{
  "fused_qkv": false,
  "qk_norm": false,
  "patch_size": [8, 8],
  "positions": "conv",
  "optimizer": "ademamix",
  "max_grad_norm": 0.5
}
Rows from block 7 of a small image diffusion model, named by matrix and row number. Rows with one number within an expert belong to one neuron, the router's apart. Each number is 500 + 25 x the weight over its row's rms, rounded and kept within 0 to 999. All counts start at 0. Numbers have three digits each.
Before each expert's rows are labels from the 100 images, of 14976 (inputs lightly noised), where the router gives the expert most weight on average: "responds to" is what is common among them. Only what is clearly more common there than usual is listed. The data: aerial photos of the United States (SatlasPretrain).
# router: router (model.blocks.7.mlp.router.weight, 8x128), inputs 0-127
# gate: expert gate (model.blocks.7.mlp.gate, 8x128x128), inputs 0-127
# up: expert up (model.blocks.7.mlp.up, 8x128x128), inputs 0-127
# down: expert down (model.blocks.7.mlp.down, 8x128x128, transposed), outputs 0-127

# expert 5
responds to: crop field
router.5:485496491510510459512482503506513485506485494478493472493489483458498486495507512474513520491480489510487530498485488521514487473463493505469490529670496504446484476482475491495533489508484500524497502507457482523523505512496506515482517496522516499503530502468504497507516497492467445479493485462465494469541496539488499534504523499480513485508510482503522484481502434472496494501488
gate.0:477467518485523494483516500514516491516514491492507488501523481458518503491484484520514511501488477506529501520472476510513525555500464502539515511454508458487521542561505480474497497537523486445470496538491478467507508532472512509499530451523502479498524539509503517552481504501518449477507548474518481483446488550513475540493511510534474484458514489525506480500510578520516509476491
up.0:453501466530521482505503518488501484486516506521512481528509510449523493504496526484491489511466484529456526482555507489477519529493487433508462519542452501477489509478481511520507457490510532466535480491487463492495544503497558463484518493525535520532519451534494511487521522497488505531507532474463509515485520555512510526517493540533522545517504495443491537477504501508532505499493
down.0:473527525489492481507513471449450495489495510482504481525471528485481469483511493485509482483508503488522501510466543501560534502551528461525475469474486460519510446499499516517523452529506479459473462509497484486501441489514465481491526494495467517512498429513500479487484459466527481524518474504528539511482504527505491509477524522527493535509512486496485516485498454467485511542535
gate.1:509517481550509524491507510473503461497475494513467465485502488487493515482481502476481502511477483480490542484519486515467511523455495487513503542521484510483504471499498489530491494486503518461509510480468553488522498471506500454468520528520541504504530500517497481461529528580484496530477580454471521488506488530535490532494546485507521526509535488461500531480494522478559466475491
up.1:490493497465513508490512485515476486490485475500512524515513455519453508494534474498501510482507471475495462512482521528513465463448498493483475464480517552498502526493490511472502512489489461495502452505526510576439470519512503488515504466498446529484497507487489523513468485537474529460507455524511479542536491479445547490524470507463469464470482508500479502501503535510497508539500
down.1:507507506530497516518485491488510485474513499523513532509526508479485489517530480504511509499494511505498502516509509477517486512511474508515510523485477493451507492496501505493469510519488509371516532506494503422505478503508507545484496546491536489505534479485519460497523469545493501519500409514502482507454495500491471498495464483582504519482480512493513486510512519503538486517511
gate.2:490532476557552511497493545499454511474555511518488482489502497524485475467532511464497530510470523507501507507534482508469542505492460521518483509497480445532481520478518513529504496524482488479503527475548510509526467459486515505518481520517490473518536511544506489488512515485493492545497476510450527498459484476514493497535489511459512449540520532531499503493513522484473452542474
up.2:527508476516539501487486547502459514508517539464513495498487506489473461537483507491510504487537487507500495520485493513493502505570488507499512491503521535499473548522532490487479484528501484466469475453517502494518481497498492484530518504532510478502496497467514469474502467461490488479493488507453531527489461502463526454554525488543507452519558515513536453481515513450495462450479
down.2:508486476545464485526478513501458476473561465521505554535547496487496456502510501505519528507506539480507515475480494485521509497514444503491482518491502527485513452499495495484474492512527524470513522543443517508514504462500488507526490509484502458469499487473524488519535479493470539522500462512521459519487535481475506538483498522534486450529474466510465493498508545521512445495493
gate.3:462464520492571496516497513493496512503518502465485494501510517496509446477573525533483457517501514484480536502521459521518559463474506511483487534470484480516493477488550481496566512488509500518512459502487479493523530525521487494446535493510496472495525529504508496487541523522468463544514503480517501506495477467473462507512502525464496486508491489514504467519519496504496523518439
up.3:474529458553487531489490536486525515513506490493500507488505470480487514484544489487459454540443453490498477488478471549543524508477484511481491508505480492485487496486479524483527495505502542475523543469496478503487483472471455521502498503535532534522514420521457490480515518508499506472484478496456488513493515487552478504503537505479532499478524521485453552503492516509485526509509
down.3:479481557492452473492494496492480498544480474484478512473511497494520484498494479481471499491474502500523543473459468529531544508486535478520486483508499488515525506471499475468502472456523518518524466509501492483502476548490443511498516503521513490483491551523542514503498510448558496551499505533492490485512534477430500467473487523518534477539526519513476470489493515517481467528477
gate.4:514463541496500476566538488502491534459523537485542481513472515496545487512480512535482490494526531522500518503525483477534534508489513539500523525519493468501538515548539517479519489501535499461490498538493456510484481527540471511483566482519501501520515492496507476538507488495529494480508552467499500529525506518471465502495510488473493529485461472528514511515550533506481532540496
up.4:527471477479495509497508514518479473474501471494484494533501482492499485488549482480459474464507471473479516514516527522449454481488473486490509499587474532484492515521468492464487467485471508431516494499486534509529470510460518497502511503502514471495511505476505539506525521578460485509497504479477487496519514524468565490525545473521471513498475481508499515461519519487507492480480
down.4:483521514487503486481523519485493482500514516522502474469529482490487491480551503492560483489489486500523515526496467514528513509521459515500477518483516508508532525554470500507552481484492475420501504516524519480485544528482489509502527515507528491519513484531506509532537499516493513511483542515521506505498500527462443524460484497541525531478512551541515523489549548513513533547455
gate.5:484499495505522540498507526470513496539489515528506494521499520483488510432470528497475424527495504491509510505526519534543516524469519443528532500475516481495499488497508506500497510471515506542511500484516515481512490484501509547507490508509521519500546510504479467507532439469504534504481562512492508505511476490522429490517518485592497527500539504474477512519498472500468512494512
up.5:473510483513519492494482503476517488521489488512522487490470481533512520466454504502511425495489520523516513491492513503531508493482511501507451515616472528491495498509506511519516496515535504455505475474486470525519522476505501500495528534514505467505464498511503522491522413491509513500482503488491517475480506517530417505522502488538491461509514504505509522492484511499507508565477
down.5:500506511499517530478481470481496501505477496482512479494490476490476529480477519535504537524526484501518496516484547503501510500472509502504500509665462491487505482495504496505482504501507468562506499490488456484490478503498486487498508510494494513481530492500470463488542492492513516512500450490511510521448497494499447499490506506533511508492522502505514501514482437503474529539518
gate.6:471506537544500504463523497471514515486530505523475483532471527481487512458470458483480456506490481531518524525497463505456546496502540528453516511446485494505500495518527468511558513449494504518484540508489489456529509498480519502496513533495547524471508504509523477482484495509492498537509504470526510498445469493547458501531495503497496517502523498476526506505482458521565504492527
up.6:471543538456537509511522521484517477547491501475480490518540483541449488456481540477515474488526492518513494463512503506483505498463496483547483500519497502504537489519513499545515505501511527485571466520513503506470523509533532514481493492528517493504497559538504499515513495538488516512499533474499518468450501498503451550534522536483538464501489474492482523533474494512516478506535
down.6:546528496525512491485468454506490482486528473497507472475517523478483503421487473543533531565550502496513511515509485505518502508505507516486516559520494535490473488502492507524473489518515513471525552563515475528486547501487547534517512498497502504474476490515503499496501507488474492519493503465468509551508502503506478564530498521461532525497505490518533534503522504486529533519475
gate.7:475499516501530468480499471478478517502498509453514472546481492474537460490466495463480537458496491510487514494528481534472524538543471470500514514494502480480524503479497445516504492505534488519508449535483511449452548492474475506467492464528517473504557457487507523514515526452483506515489581478474488506463499495503494512509517517526480492501478500516481482531500505482525518510483
up.7:475521496471503506480491559526509522512445513469467467502527472490476514467514531469466497500520516480512536511516499495453498543519480472531511536534449502500470495509510468494497516502494481471549524462479561494528502494469527489461516524566536511512515541488506499494508518484513527517510519496506519510477495529502517525501587501491529490523516489518499478495479497466515471524471
down.7:510488518537499526499506494463522532528537519468505496502537514483504545466489480512507508531498437490475494509494483541462477489480489503519519507504502509509467534491510514503461480495463511527523496514496491509535551520480498429529532482490495553481495490484478505544516509452545528509489532517518499479537523523519503515475513512461534530501505520465549554474491477481501505446538

# expert 6
responds to: crop field
router.6:459491522517500527467514479485502498517497496480504562502478475486498488479492516517493498501507470497506433484500479523526507508463487491469503424584513496502510510482503493493469509511509513534486450500550474542457513487527477524522502494511476536484480468502471472460475482500456509500484483531471481529500499499506519504525504480490478481495492564495477495507513579526461513505513
gate.0:487504483512514497514479520499485496525525462517472505533488500494488460533502481474477525482505473527544518468506505507489496483512477458495513503496403511483472487485509500477481483517470522472448492502476526562518495483459543548499481505507500511482518479480509529476473524539488490483531484510458472493529514490504512466522473529546515464491537481484518464462534490497501513526436
up.0:507497504515478504485517489491517483521510523526500540511521495554515500520437510490511502493499489529462466504508534504509527512451501534502517472441539477538478482494514490484503487478533491552492473511539468554457490509517485504492471487477488472502456514496486509454468495485494532503462492539526512532430491458494489454497501489575496500493466516491482503506496477533504526499481
down.0:477484510499482520486508503518480493491522516470500506494494510481485526549492516502502496485499517474445522506509443521469463489501519466494499519514440477511509513513503500478514506531487512639481505484480483513499485519493468532500503480518528475498533502513523531493486498538492513490502568477506514495592481489500497532485499531510496510485489493500494501493465503508542519476488
gate.1:510520490485511468524496522539492458463508498452481479509457482483499524500491480503531541485522511535515517500525542462550507469509530516449485547480476498507472517457475510509488530521504500483495542489463497536508508496489468501484497530507521525495518503498507465510514510478480478476493454505506500505513481564503525564475502482457544548519522522476504497521516499467460442486511
up.1:482493466489491476508504499448530501487524452497500500520527478489513464470469501477529470507529519551461523521535461512488507477459538567470500516481507497496475513478493523497458507536515533507526553512486480478502511521500486436471519495497513486495504497480523493523507476488491480476501482463496517482532509561457542519539508469482520510471512492491536486569485481502506476522500
down.1:503509481479525527492514514464527513540470477515488471472456488477504558498491463480524498485515477498459494506491441509471487528455528459502488475498448514475477511534507478509521497491526509519516547454534472471495539497514489521512501471508514508494515534461504535492524482511509492532481526501522522490516570496465480487503526488496511462476471511497503450491534533499458539548500
gate.2:497474521502480462506467491436511483503514479483521508497442533492509480539489498530512517465519514480431504496479503493491555479509524477525508506478494489511502503525491515491499502519513511494437560477499472501506484468524450468527501522512525457496498524459520486550538540566532482487563510481479483526527509486479507471469492472516483495517487506499526519507509480492504516469488
up.2:506495500500504471513538498498527516508506508487508518502461504488537473538551482511532493461524473491503501494495454493526492487509487489489499483512450479502424487492525518449495461478477485488554479455492457499496503562528513479520493505474515544476499495484514521524491521503522498522456528474511551499515453506541524500471487479548524547521514541469486520507540505498539504501507
down.2:469521522480526491537512497513482482503547490495505497548498465520536462482485499476496508484463522488524499519492457475519492519496514504493510539570539508473489502462473476475478497498537489441528473461483534492498510453486476505524527489501515460525483526501537455513491488497486460526516538510486585495477514503523463470482490477482466524494549495531502491504497513533516493492504
gate.3:522526494513483473501506518487530531480503494468500465517489525466555503552458461469523496497488475534475537496499526512498473482508518491517503537484497544454480523477467526515486506551462518472466501496469506506524517537510500521513491488517511533527514470486499530518527443459490479514490494512457499502460512521521492523510478504506550480531536469493551488474496493476548526491448
up.3:485519534465496552478497494534473498517500483478459515503500468504437499483561503511471564494482500467572468483515496520487486537487498505500473470496477488519506500476502498491585504511530451551496479493518529474472498485496478484465493523495475457501482487538499476492494491519501520463484501502505476496537480472478501490493522482519474475492478519485487523531488490511480447532525
down.3:504534512515489468502483503506510504491473495504504503506482502505468494572482506497534496523491495500538501523487534499513512502512500489505472517566469518500510478470505508507445477478502500626493493495521462493491496487513496500499525522521511499522461506521456535480508488520523517502505459487514513496507503483498469484507465542502480492504501489513462519480451535510592500538505
gate.4:485469483469485524483517510515514522488518545454493519486508481517458502498557477503516498500519503501591480500507529478440464472514515474465503489442463496535490518496498480513482537507505475522505499559518560487482510526475529530500550503497497481483480514495523523522469464496519501483522531496502488532530508521477499524483502521483502551521462523544498508509507523495523485470515
up.4:506478500478480497478512518452533527483499545441558485463481517500468493502519457514538499526497527495519513504501526482483541457517505487464485514477463493509493523506480466506519530502506471532496507543498496463492538525496500531477540480498495486501469495456512518537479481419527482505517556473485483521533493541478478521489485526548497525491480479536509522508502504494464499470496
down.4:509488529524503549514495536504469494516511487469510490513525497522542521505499484488521506500510482539434522502525476544511506465500479473517515517487499513523523508480508481491501470480472486367481474506511491517481514527485444503507521526513502501486509473488499451494477508469532470484489490507511494501490531558493493487479528452465502488510484501496498470491468554502506474526493
gate.5:509517515527529497532512497456468482509463525458518501522524514472488508501504526464486468500467504510489510519451557540484505481489491508503473526496517487467506483495453481494490464489573505465486514481493470456521508500504492517506518533549471504516546476491522545507492494456487493459523479482477539468456517527514451505485512498523473530488512485520538493484529528503433498502495
up.5:489471524481480456504516500486542523469539490489538509458495493494542462494449478508542511510510560529502504528465517495472522485473502510444490494523542489499527512529510518490531534548547475505485512534489488493485548532535461497501517480490493462498500456477510487516494514522513463480516503506511494535462542512457490488477479540477509467505466511497530501548510510530488522480504
down.5:498513511491476514493497511454485476513504498487528475495542481494538492533409504508464494485470499501507510458510514534478437498507496520527494507494451490515500497521528535489500481492465479549492500519533502520487560544474536480516509501511485542492545510523478522520489522519487486483527487518499500461515477515499426524506516505499510561493502504468546515464534514487528498523496
gate.6:476495535482522456508514484471524539489531459526535509509493503517533491498494484533540464511478512537521511520471490484512513510489497507484461491504509539461500508536482504488480571519486522492464492466490495498490519503509467548519506508496444513515506483480505463507489457455519488472494459507466497545535521506512452473510451509552507458502509534526490504540523514531456517522486
up.6:496529483510487518481495537545448481517458531496453508504506485502442526503500524507489538498540476432527487497522501502489487522488501497522515491480483449524474507462510500522475449452484481507565522479518519517511503489490561482524501489509526519489503518522499485489452504548506539533494549494511518487493490481528518517479545472459524536516501504488503495458514527487526499486498
down.6:530506447486504505497507515453483505501537473499518518492486530491494499501492495528457465508485496472459505472542469509492469507533488433496526521475472482486520507523502537482450506500523548553512490486499536525521526496454514493507499498510475488497505559511515526486463501551465478522541486491496531480511516483509520503521513532456499546500526527522460497492505475461552490474467
gate.7:509462494467501497494517515558479506472522487499539490484534493498492509475515472526539556499508517553519504470449519483448445533473483526486485511553548513483501542545503476472488475544517508490534505507485468505478528513487518552513516466499485514529507496501520453522471492489518501501496474496486503542445498503521498483464475510490493479441515493487512501542489493513476481498492
up.7:491495525491479487491480480534490495504516446513535483483568514507509498475444475464525512531494514540474501480502557476516489481488478513465503503480468498504499530519474527444466461484486502504505481549475509523510513492452489506527532520494487482488503463531555491498485529480510507538509464487491479509462511498531523496533510473460518516514472465478514486530516438523476452492509
down.7:475446502514509508534477520504498548509489487492490516500501496506521540453467526486483445514492484492501512500529479504551503507492487498515473498513446503503505517487499516454523504500531488526508487534509499459507487514505475483526489553516451542491497432468512506496531498480508483492417485516508452467499497515489501452480504501453532512483460516473500510520464466492521530548499

# expert 1
responds to: building
router.1:505493484507523465528490518507512501506482491484506435487521490453503503509503493475501489499498486507502574504499519524490484498509502498500505574431482517441485485489482498495557487500490500460509520496425530469528511513474523477485521499531529501515552502492523525514533499512482452489532496441473514462497501542499498533505530492513515504524521463489526496474502510478550492497482
gate.0:492479506440525500522502519476492505476471498478531519507532486526489548493510522508483497538485507509510514534486483519480478478511547554487515511527483477520533517498486471494492561494541508474548483495491522459515475508523482483527528482538445499502515533477519539521515487482533519455498485513465475504514532476520501481448463531489525431482522531464514491512494509505513519474464
up.0:485462518459536462524495510500470530455505518474523480491517488484509517514538558511538502513478544507475532529498512502466516458507510548469539527468482486498511509487483449483493520523523533482528512529469528502542473515506486456515482462526491489505527523458531521553510495528535489483510459485483492495519512526467498498475454503491513466515551505476492524483507512508507522474463
down.0:477527507452472488493494494493478509486492512525517468512470459500507537450509553511516496527524498494491526490511518512519490476541538553491515484527467453487474484492500465511526547499466489522482498492506519563475538486468518508512496462546531506478454521511514479537496469441499474459490511479524514518534480480500491532510519524461479457480482457468516520501506493488489522514469
gate.1:512464514491514487462553454489511515493458501485527492446520452496518547501488468467494514502518529518508497505524488484515490485463469502561499509512501501500551531519491545487509537514528433470501520514495521537471506513508532526523504514511478497530514508492459428523524497535495507524517493497473535511496479511507498540461495463498496481496458525495489552516545493519495496477502
up.1:516503501510539489497527491465495562504486523487512475470502502463533547502491497472501515527546515516470515511492471500536531508508471514512502522484491477499528491521501532451519528511529470469477529465469499484468508487527511513539507523509477487521523498496475457541522507530513497521544486463468518489472523540469502537440516504513474484471505514484491561488539517546539465479527
down.1:503506508510485520535520530517502476490472472514502502554507459473472534532502499452501450484474508479488500501486497508489456496455498493545503505515494512514473484515505537534513529507464542507507513503522536459542491479489484474502500515521532494459487507508449558531537475494527503520517495510532482502453511511482520459528461499488500487491539468484504556510550477474444482521515
gate.2:498477470522478460508480506487516500470453466454509477455480506484454453493519468478527500474514518484490523519472484490489516455530510505473532537469494503486549527506509484510557474511532479475510536465489484491532542493488474453458501516525503455482509499519481492487527515482499518523480502484505476490479476485456500547525489508496512530504465486473530435495521519483523548485504
up.2:472529517526470473497529461474490547483462494474491501542485502503483541501491441494467509495494485528493500497511512537509511528499461482539504500501486493539502513535530544497493499516514476499431539505518520516514529529526540530522500504466508521441510498499503511512492515511521472556543497502454487502489564521505495509534455447504479512455483525518509496461480502490524493495487
down.2:499485534507502500518509526512502478474513466476474495455493520500448513492502508503516493503469523487523495506483487506467519547489482504521459494485490516479527542530518538524470501521526506522513514490527544495529526504530478459523488484466509504515484485532499513533459519537483574509554498513515454493521473527538479538530492492510528488474445484536528504473461461489564481503506
gate.3:498463466538483498513510494492494500494488485520519494493481439477510522541517489489450500545477488488480519462537505522539503469493503442483504524518469506459506502443466433465501482532517511454521511496473505511511478455472498494508519449503530497520514503497480511505504519504486491512488492494440450528528494507547461496534494467520493535511499508483477504534483507518504548477461
up.3:551471462507499472548489531499479561470497499517540484458493490501478503533528507500489488508475499506470539464459523512512511451488525509492551531504492494493494499495458482503537449508541508464547513520467497484548475546461481468495520426519524495499533489490521488546500523521514463533498495480459500520513500515514486499498486510504499499482510488460489486528489516520532501479485
down.3:480480531475524526514509526494540530523509496505492512460525494490493474572507538486512499496500486513492519477506530491524502533463485536497473508513492512496465516527493508496495514489535513514535484501499501481520495518457485510479505555502550507495498518498486495477531549524522514435487519504476454460481497482457429464530482499559503493491506492509482510443511559550495493487498
gate.4:523509456512497518516524469489482477498500530492530501493476524519533505506501517517519503498535516491559500510519499481503498527499437462493528511501511505447477442522528463472500518551532487496469497513501506502491506465496491488453446550438550496494502523491566515511520497503468477480529505492482513495503541515550506516494498458503500539511545492466525466502519521514500527500508
up.4:453500510513520487483471551503513537507509494528483504505519480470467498500491497480475494492457464499442496503487503536534500492496548529497486488473483506530509536471489525524489481441473524503519493485501488510498463539491504516579548472581483531517521486509445487496486515480504522519472496509517493500472444495462506478497509540495491458511451491531480517498504494483495501501478
down.4:490498535496497479504492472522526478503485514505490489497496474475528488523520490485526497514537476493556503509502490527487485484488554542507476467482499524423481450478514539479479492438524488482474494507507501501492521539495489502539548463551534509485494478487442517505473494509470476526474493489478511508467539477450518516493493550483502456499540487521516533505485448512508491526498
gate.5:547513488489499504516500474479492470512485535509506494534486493508453503512487530492455496473501462542480514544483526528421522465508478492492575499474472526511486473449512505531500503487524479493494442491503485496511490535489543511495484521471457482484533508528476522486476510497468520475529474512535473485487475477504514507493516533493508511492440466462538496505477502527463528514508
up.5:457489544530527501479498525499478509533516496535492519514488495490491470506489469482536502513487475459510473453520495538573487527471515494499479485493526480467493515535468512501458482492459513502510521511522514530486540502488425502508498478539516531535476498468521476493505492514486486528432477507447493503486491514511497496524502478501500486549557540529478494479528513490524476512463
down.5:478521527518491508502496479537508467525497530492476512529461521498463486498513459485481475514494497537471489511491522502452465544479513496483439491435540472525519488554513486523532482509538496463514530473521515488507461492511538549502485482527483515499516508534526521514524495517517517539475469493539494492525506504497502499474498465525527483522446480500510505475505571514540475517490
gate.6:516507497485491487526480493502488534492517494490519436492525500517523466515495500497508498517486499490484575524476502494486510471535523472503507586468475525514494524502486507500519483489494478414478532503426502475522489540486485488493534499529485467512500506489551506554546499475524468510531486458512523524464481515488501531490504506478501529532505479519499510513496521474523463484484
up.6:478520484517516509537498540525529511503526442497475485483480508481493487498499517458456463440529516439517502501518495504515484549465499523522457520499505510490443525465488487466481500462495520508548476446518508534468502431519506515491492507551526512516493534513486502492527488495507486539498527491509540491509485537503490539496486474480496462522534498490479470519459512490493516486506
down.6:483523510506468508514478516494510500515493506508509496490496491506469525505500477536471609514527519486471476526500474513402503460523496497504535498519512521500501474508506512487520488497520495495511473480525532464489483491484549482510477480468540484493546494502520534508526493537515487491523470483538526508494511504466466506468477487425480501527482495511499511486495530538484460529468
gate.7:456485530482507506510524496503545475521474452508512512510493472517533467563505525474478451484531470502538482497494486517500492535478496467479506457528472484492498509510514473498526497515470503423485487521524549514480512496488485486483512512511472512467502499549497506463494517487454521480522446507495506484526489452494471500499492454505500471449528508517497447471501546492489504542489
up.7:506494489520498504519497468465506542457512529502509481536482510472457512426493505510483525487472506527389504539485448501473558488502501500493499516520498498503537464485497507523480499479537517498497508484496421525505506529526522516507495485491534502480514527506458547499499503506518487494501467490513469513465502515485546534475502523477486486498485494510515492511526524511477518460489
down.7:494503515524499479548481499533499487516506532524516520507504513487508506464560479511484471487493519507457513490521501520485448514561506519514493509456518521503496492514503499496443540487483504488517503551500459568523505494485516430511475497502504489476539505480473500491532460440503513512499450494461496489579531493500505505508496498482497491525484499506506484457482525493552477522508

# expert 3
responds to: crop field
router.3:524487500469455506496515490483527504447502519485509535462507535519513484497475484546509497502508526495495460509487479439480510507550510504493491465640488452537506531515499510495476520494497482498498494507523480513501516509524499550514503503455481486488463511508502494493478450482545515494502535527540496519500499492485491504464462505487495495499471507508509498524511506504466504483528
gate.0:484490512517496503539515487506525494491513496531493480489505495492465501514542522485496526492488518517496533491491532486448464491457524510493525537477488507479490484509487483482453485489521525463485510513467558551533491498475491455458511494506539499490520470489497527547505508575501472468496381488492500499533478506509467510498501507562508510514527492489511502490501480507482502511505
up.0:510501516503482482530496483491492514487472483525518496517524519490525538524446475503514519520543490537501514494516533492486498526482530512535464487463497503508500520509503496478463512507499448509519501482491486425507503494504551534462498496504496513524499478478526463492513539392529488501526554502537480483504506501526494515508492499475483488505491476506491495500516527492430509547555
down.0:454509504519461486482493507516493512526498516493476491470484489452508501547517501479505515509484486486507536507482518533471505505372512539499510511502492506573511526476495491508514485543517503495508511473483472457511509490524513519484494487550484524487494461509494482488517499530559534501507551495513499481511483494532529505463494529481497481479479476501521519496514515515499514436526
gate.1:554461535490472505511500519487461498506507528496506517510466527515479545477512469491516519534528520482514454501471514482491497494557535505472508466581487482543504532522541518461503519501499497472481493493541491459485537497486476565463510469470495499509467495490505519481455490435518525499476546496505483499511508497516494490499507523562506514507502510477515516526524512505476509500503
up.1:504499526527514509477538463490508528520531507486494503505463466491550487492470498497520501508552493521524499511467504506529509505494469478486517499403474504490534494522509472480456524471519501527482469507499468428476543528529520462558488486509486532481521484506473527489512511568499507486488461529485465509516512481519493488487482520455469494493504514535503503505524517531514519525518
down.1:508514523514492501515490538503520486509509496527490468502502497483477493519498522462516563497495502482499496518511495490484488516493533503502493474477512474508501517511496482508452482489484502472483499532488408489500465531503534531500508495505471495479541496509458474490545502461515512472495394506508510518562505508456491490492493497578508485515479506501476488512501485501488543429495
gate.2:481478488513494483550458506468536493516524494512496485487478475504521493510507510495497458486450481503489549490492490519477522467431480482461512540523498482473477482513490494504456523484470534506498510491464519580547472483516481439472501497501530500502524492485513520507531541535467490517464463481479510479489509505485456485537466468528505484494524486500468519512506478476502524531462
up.2:499486524500488529462509489479486515491515510555504549489501509521473469509499479508464431488478503492490460503520509470492519498502484462495511461495531484512504505515513482523523510523485489551511498496528538523480477439514510494510439493470450498495484497541472517467477516497504540522513524563517505507506488450488445457494473480527481486465493550490486482493463448513504522501493
down.2:515506485471492503473518507497519501486489485498497514501467530490472489479528490485511550490467520481486490499512495455522529507541494481486511497506518513484492482511512531501463490521499521563504514484505551499514474504545495481515515508471492492510429485511495521497479532486463476514534375512491512513499499506530468480516445545555531511500512484499489524526510459500487513540496
gate.3:474467491532538536460493479531518477535498495517504538515463496474477488509453507484501543474469456456500446484500541516501470524512488472528478458479505476517519459480514509485513515499518477520508461480531514480466509502521479536534482484502482485507493467503488500504453475498457549534491527520507510492487483454494469495544527520507471508488472532489464508504459497545498533542492
up.3:502536507516505516466522480483476502496490490488510504504508474506477514505518551515519532490551450516478487520509485513489511498454502552507492484532425475494466508460478494481494471497504542502498527503527501466474493503472550485492484467505482536534509528503473509516491434487489508498438542499478480509553454510500494522485499520549474488509497517511518487479497535482529539554481
down.3:519493518508509566541496508566470486506528498528490495540504491510552526509474476522494461517501496517533495482493562513562558487526522518521494501509479451477519491506512501512474535486475503480507468499479523498535534490494477481499532519495522500498470474474516498505488505461497485480560430491512465528519519504494501483479503477511466514490496492498479480485513559507460484491528
gate.4:514537492504516461528500507502480509494482485473531481496521501493527497477527555471500553519481489518479542497537520517490440494483533567518538541505491508483460453476482524503464491514504506505511493502469500486540507525507498492531513482505533509506524487474496494505485478536478486503491490483488555455512506550491521525524522477578531504491505467481507504466528487496552516452505
up.4:496525503480498519502465503444508498526495506522494522490508510528512498536516499467471440489513497451472485473497472514557501474492499497503512483593449494513489525491522514493509475488472471510480450482503520509521522485497491513507471493500484479476493501500453507453467534475483497520541465512491503488531504468505472485516517449419493461458519503495517502483470488500489532524512
down.4:520481485533489514494512491499455489525484454505504496500510504464480509515480505499496430496492484519514521496504444493579495496464493499504501526429473507508508471481537494487532514497490478505499523539511504520545479509523513519504509476528452503455500463488487478516522489456504497554446460519520461473537516463507483555498481497478515460497476513505473533466504502509497508469486
gate.5:500480492494543488493524521466493478530534464510502508551466479476523479512546514466505506502466476447494508486454479517473513483551479508530484498476475500507465439472507510512523459497483519503497523473520539452495489480524487471450490472514495479510488468494469502483506511533472510528529462506457476493492516490502503491534538444537508513519530494487484497476482487521517491435469
up.5:518488534475486487515526486472525518493533506496530531501463514521490495493493480529528498504485529487551483501497510481526473499530496517530527473506505493518496532496541520470444502499470483529474482484533487453496516470500473503526500502486461476508493464525540500500498513482529507509531576561508468520454518478495465483483476479475485482501473510534510504548534469533432525540501
down.5:455505500548479489516495509531486520538493516479498522490497478481476501503484533450535524506523460504458520510512497538470458485411459526511489511489520501545472528487524455508445492502483466553498482511517470492499504483518510480489515522552495516496529491483510536491519500561569508506473503502545518470487486521501511527471487506500487500482495487483496508484486455529517494497492
gate.6:488521490510523556485499498517502512523492512515532518532447462485464505489517553485525497525477476481468483520487502542487502508460497450517458498456447515512501434469527521488488481463473509526491504520520495486476545530510520470466511485534509508536505500494462482524516511536463494505482516471451502481519515524528494515502520488510509511528506540518502564470493491500559496493497
up.6:504503511511489445499506462485496472502497532518476496509483521493480481512501503482470535457514506517522511499478525467519503491503485546491515500462554476465478528522492490551478497528506503462487501480494491516526458496493437487518450497460493474468510471472502515453474492545499510483472498527530489512503479460460471470514511538505458460465492482445508435519528500529479493476497
down.6:480441472497491472497511518444515514476511496509556488465524497513514501504507538521486476517507498473492522509519470453463483504476520527495512506518529501475518516509474495445547515534488497507494518521504506479509510511499478509516500543484464521487540482520472479500538490549482512502432625526473530473531510507508522497498509528495509489499522501510480504520502516501505508477487
gate.7:471516509522512504505482490486553520537523492509483524521535507521494491525522466483492434501520482454501501473479480507486513519467490497521522480590506505504493504501533504513488497461485493509517464481524538496485451499468470532527495501496497496492490515509492526478488505499485539528485469526514501518514477476493445479525498494583459522526483518489476505501497488544452551543502
up.7:514514488531523491519507512568536512481505516493467487515546503489441459462518500489507566523472500506444519498533485524482482495476518539495508510490543539497487478477500501513521502470478508534506535492503464447505488512450508484495480502519523512478516507483504509513465512544473497503453550499496522480515529505463550494507518488439524492528496480493495480471506484511509484443501
down.7:504496496503501490551504530529483489510516495527515504501518494486514485502505502545482438490502503544505493497502458505515465503527483483504473516383528512499518506505494504515502518479478512547500494520493455536526533492499507551504500488500508497490521474478519569496495445546493493481449491476501485524469519506476548507479523510446482507494501515527511481494499455501523465521478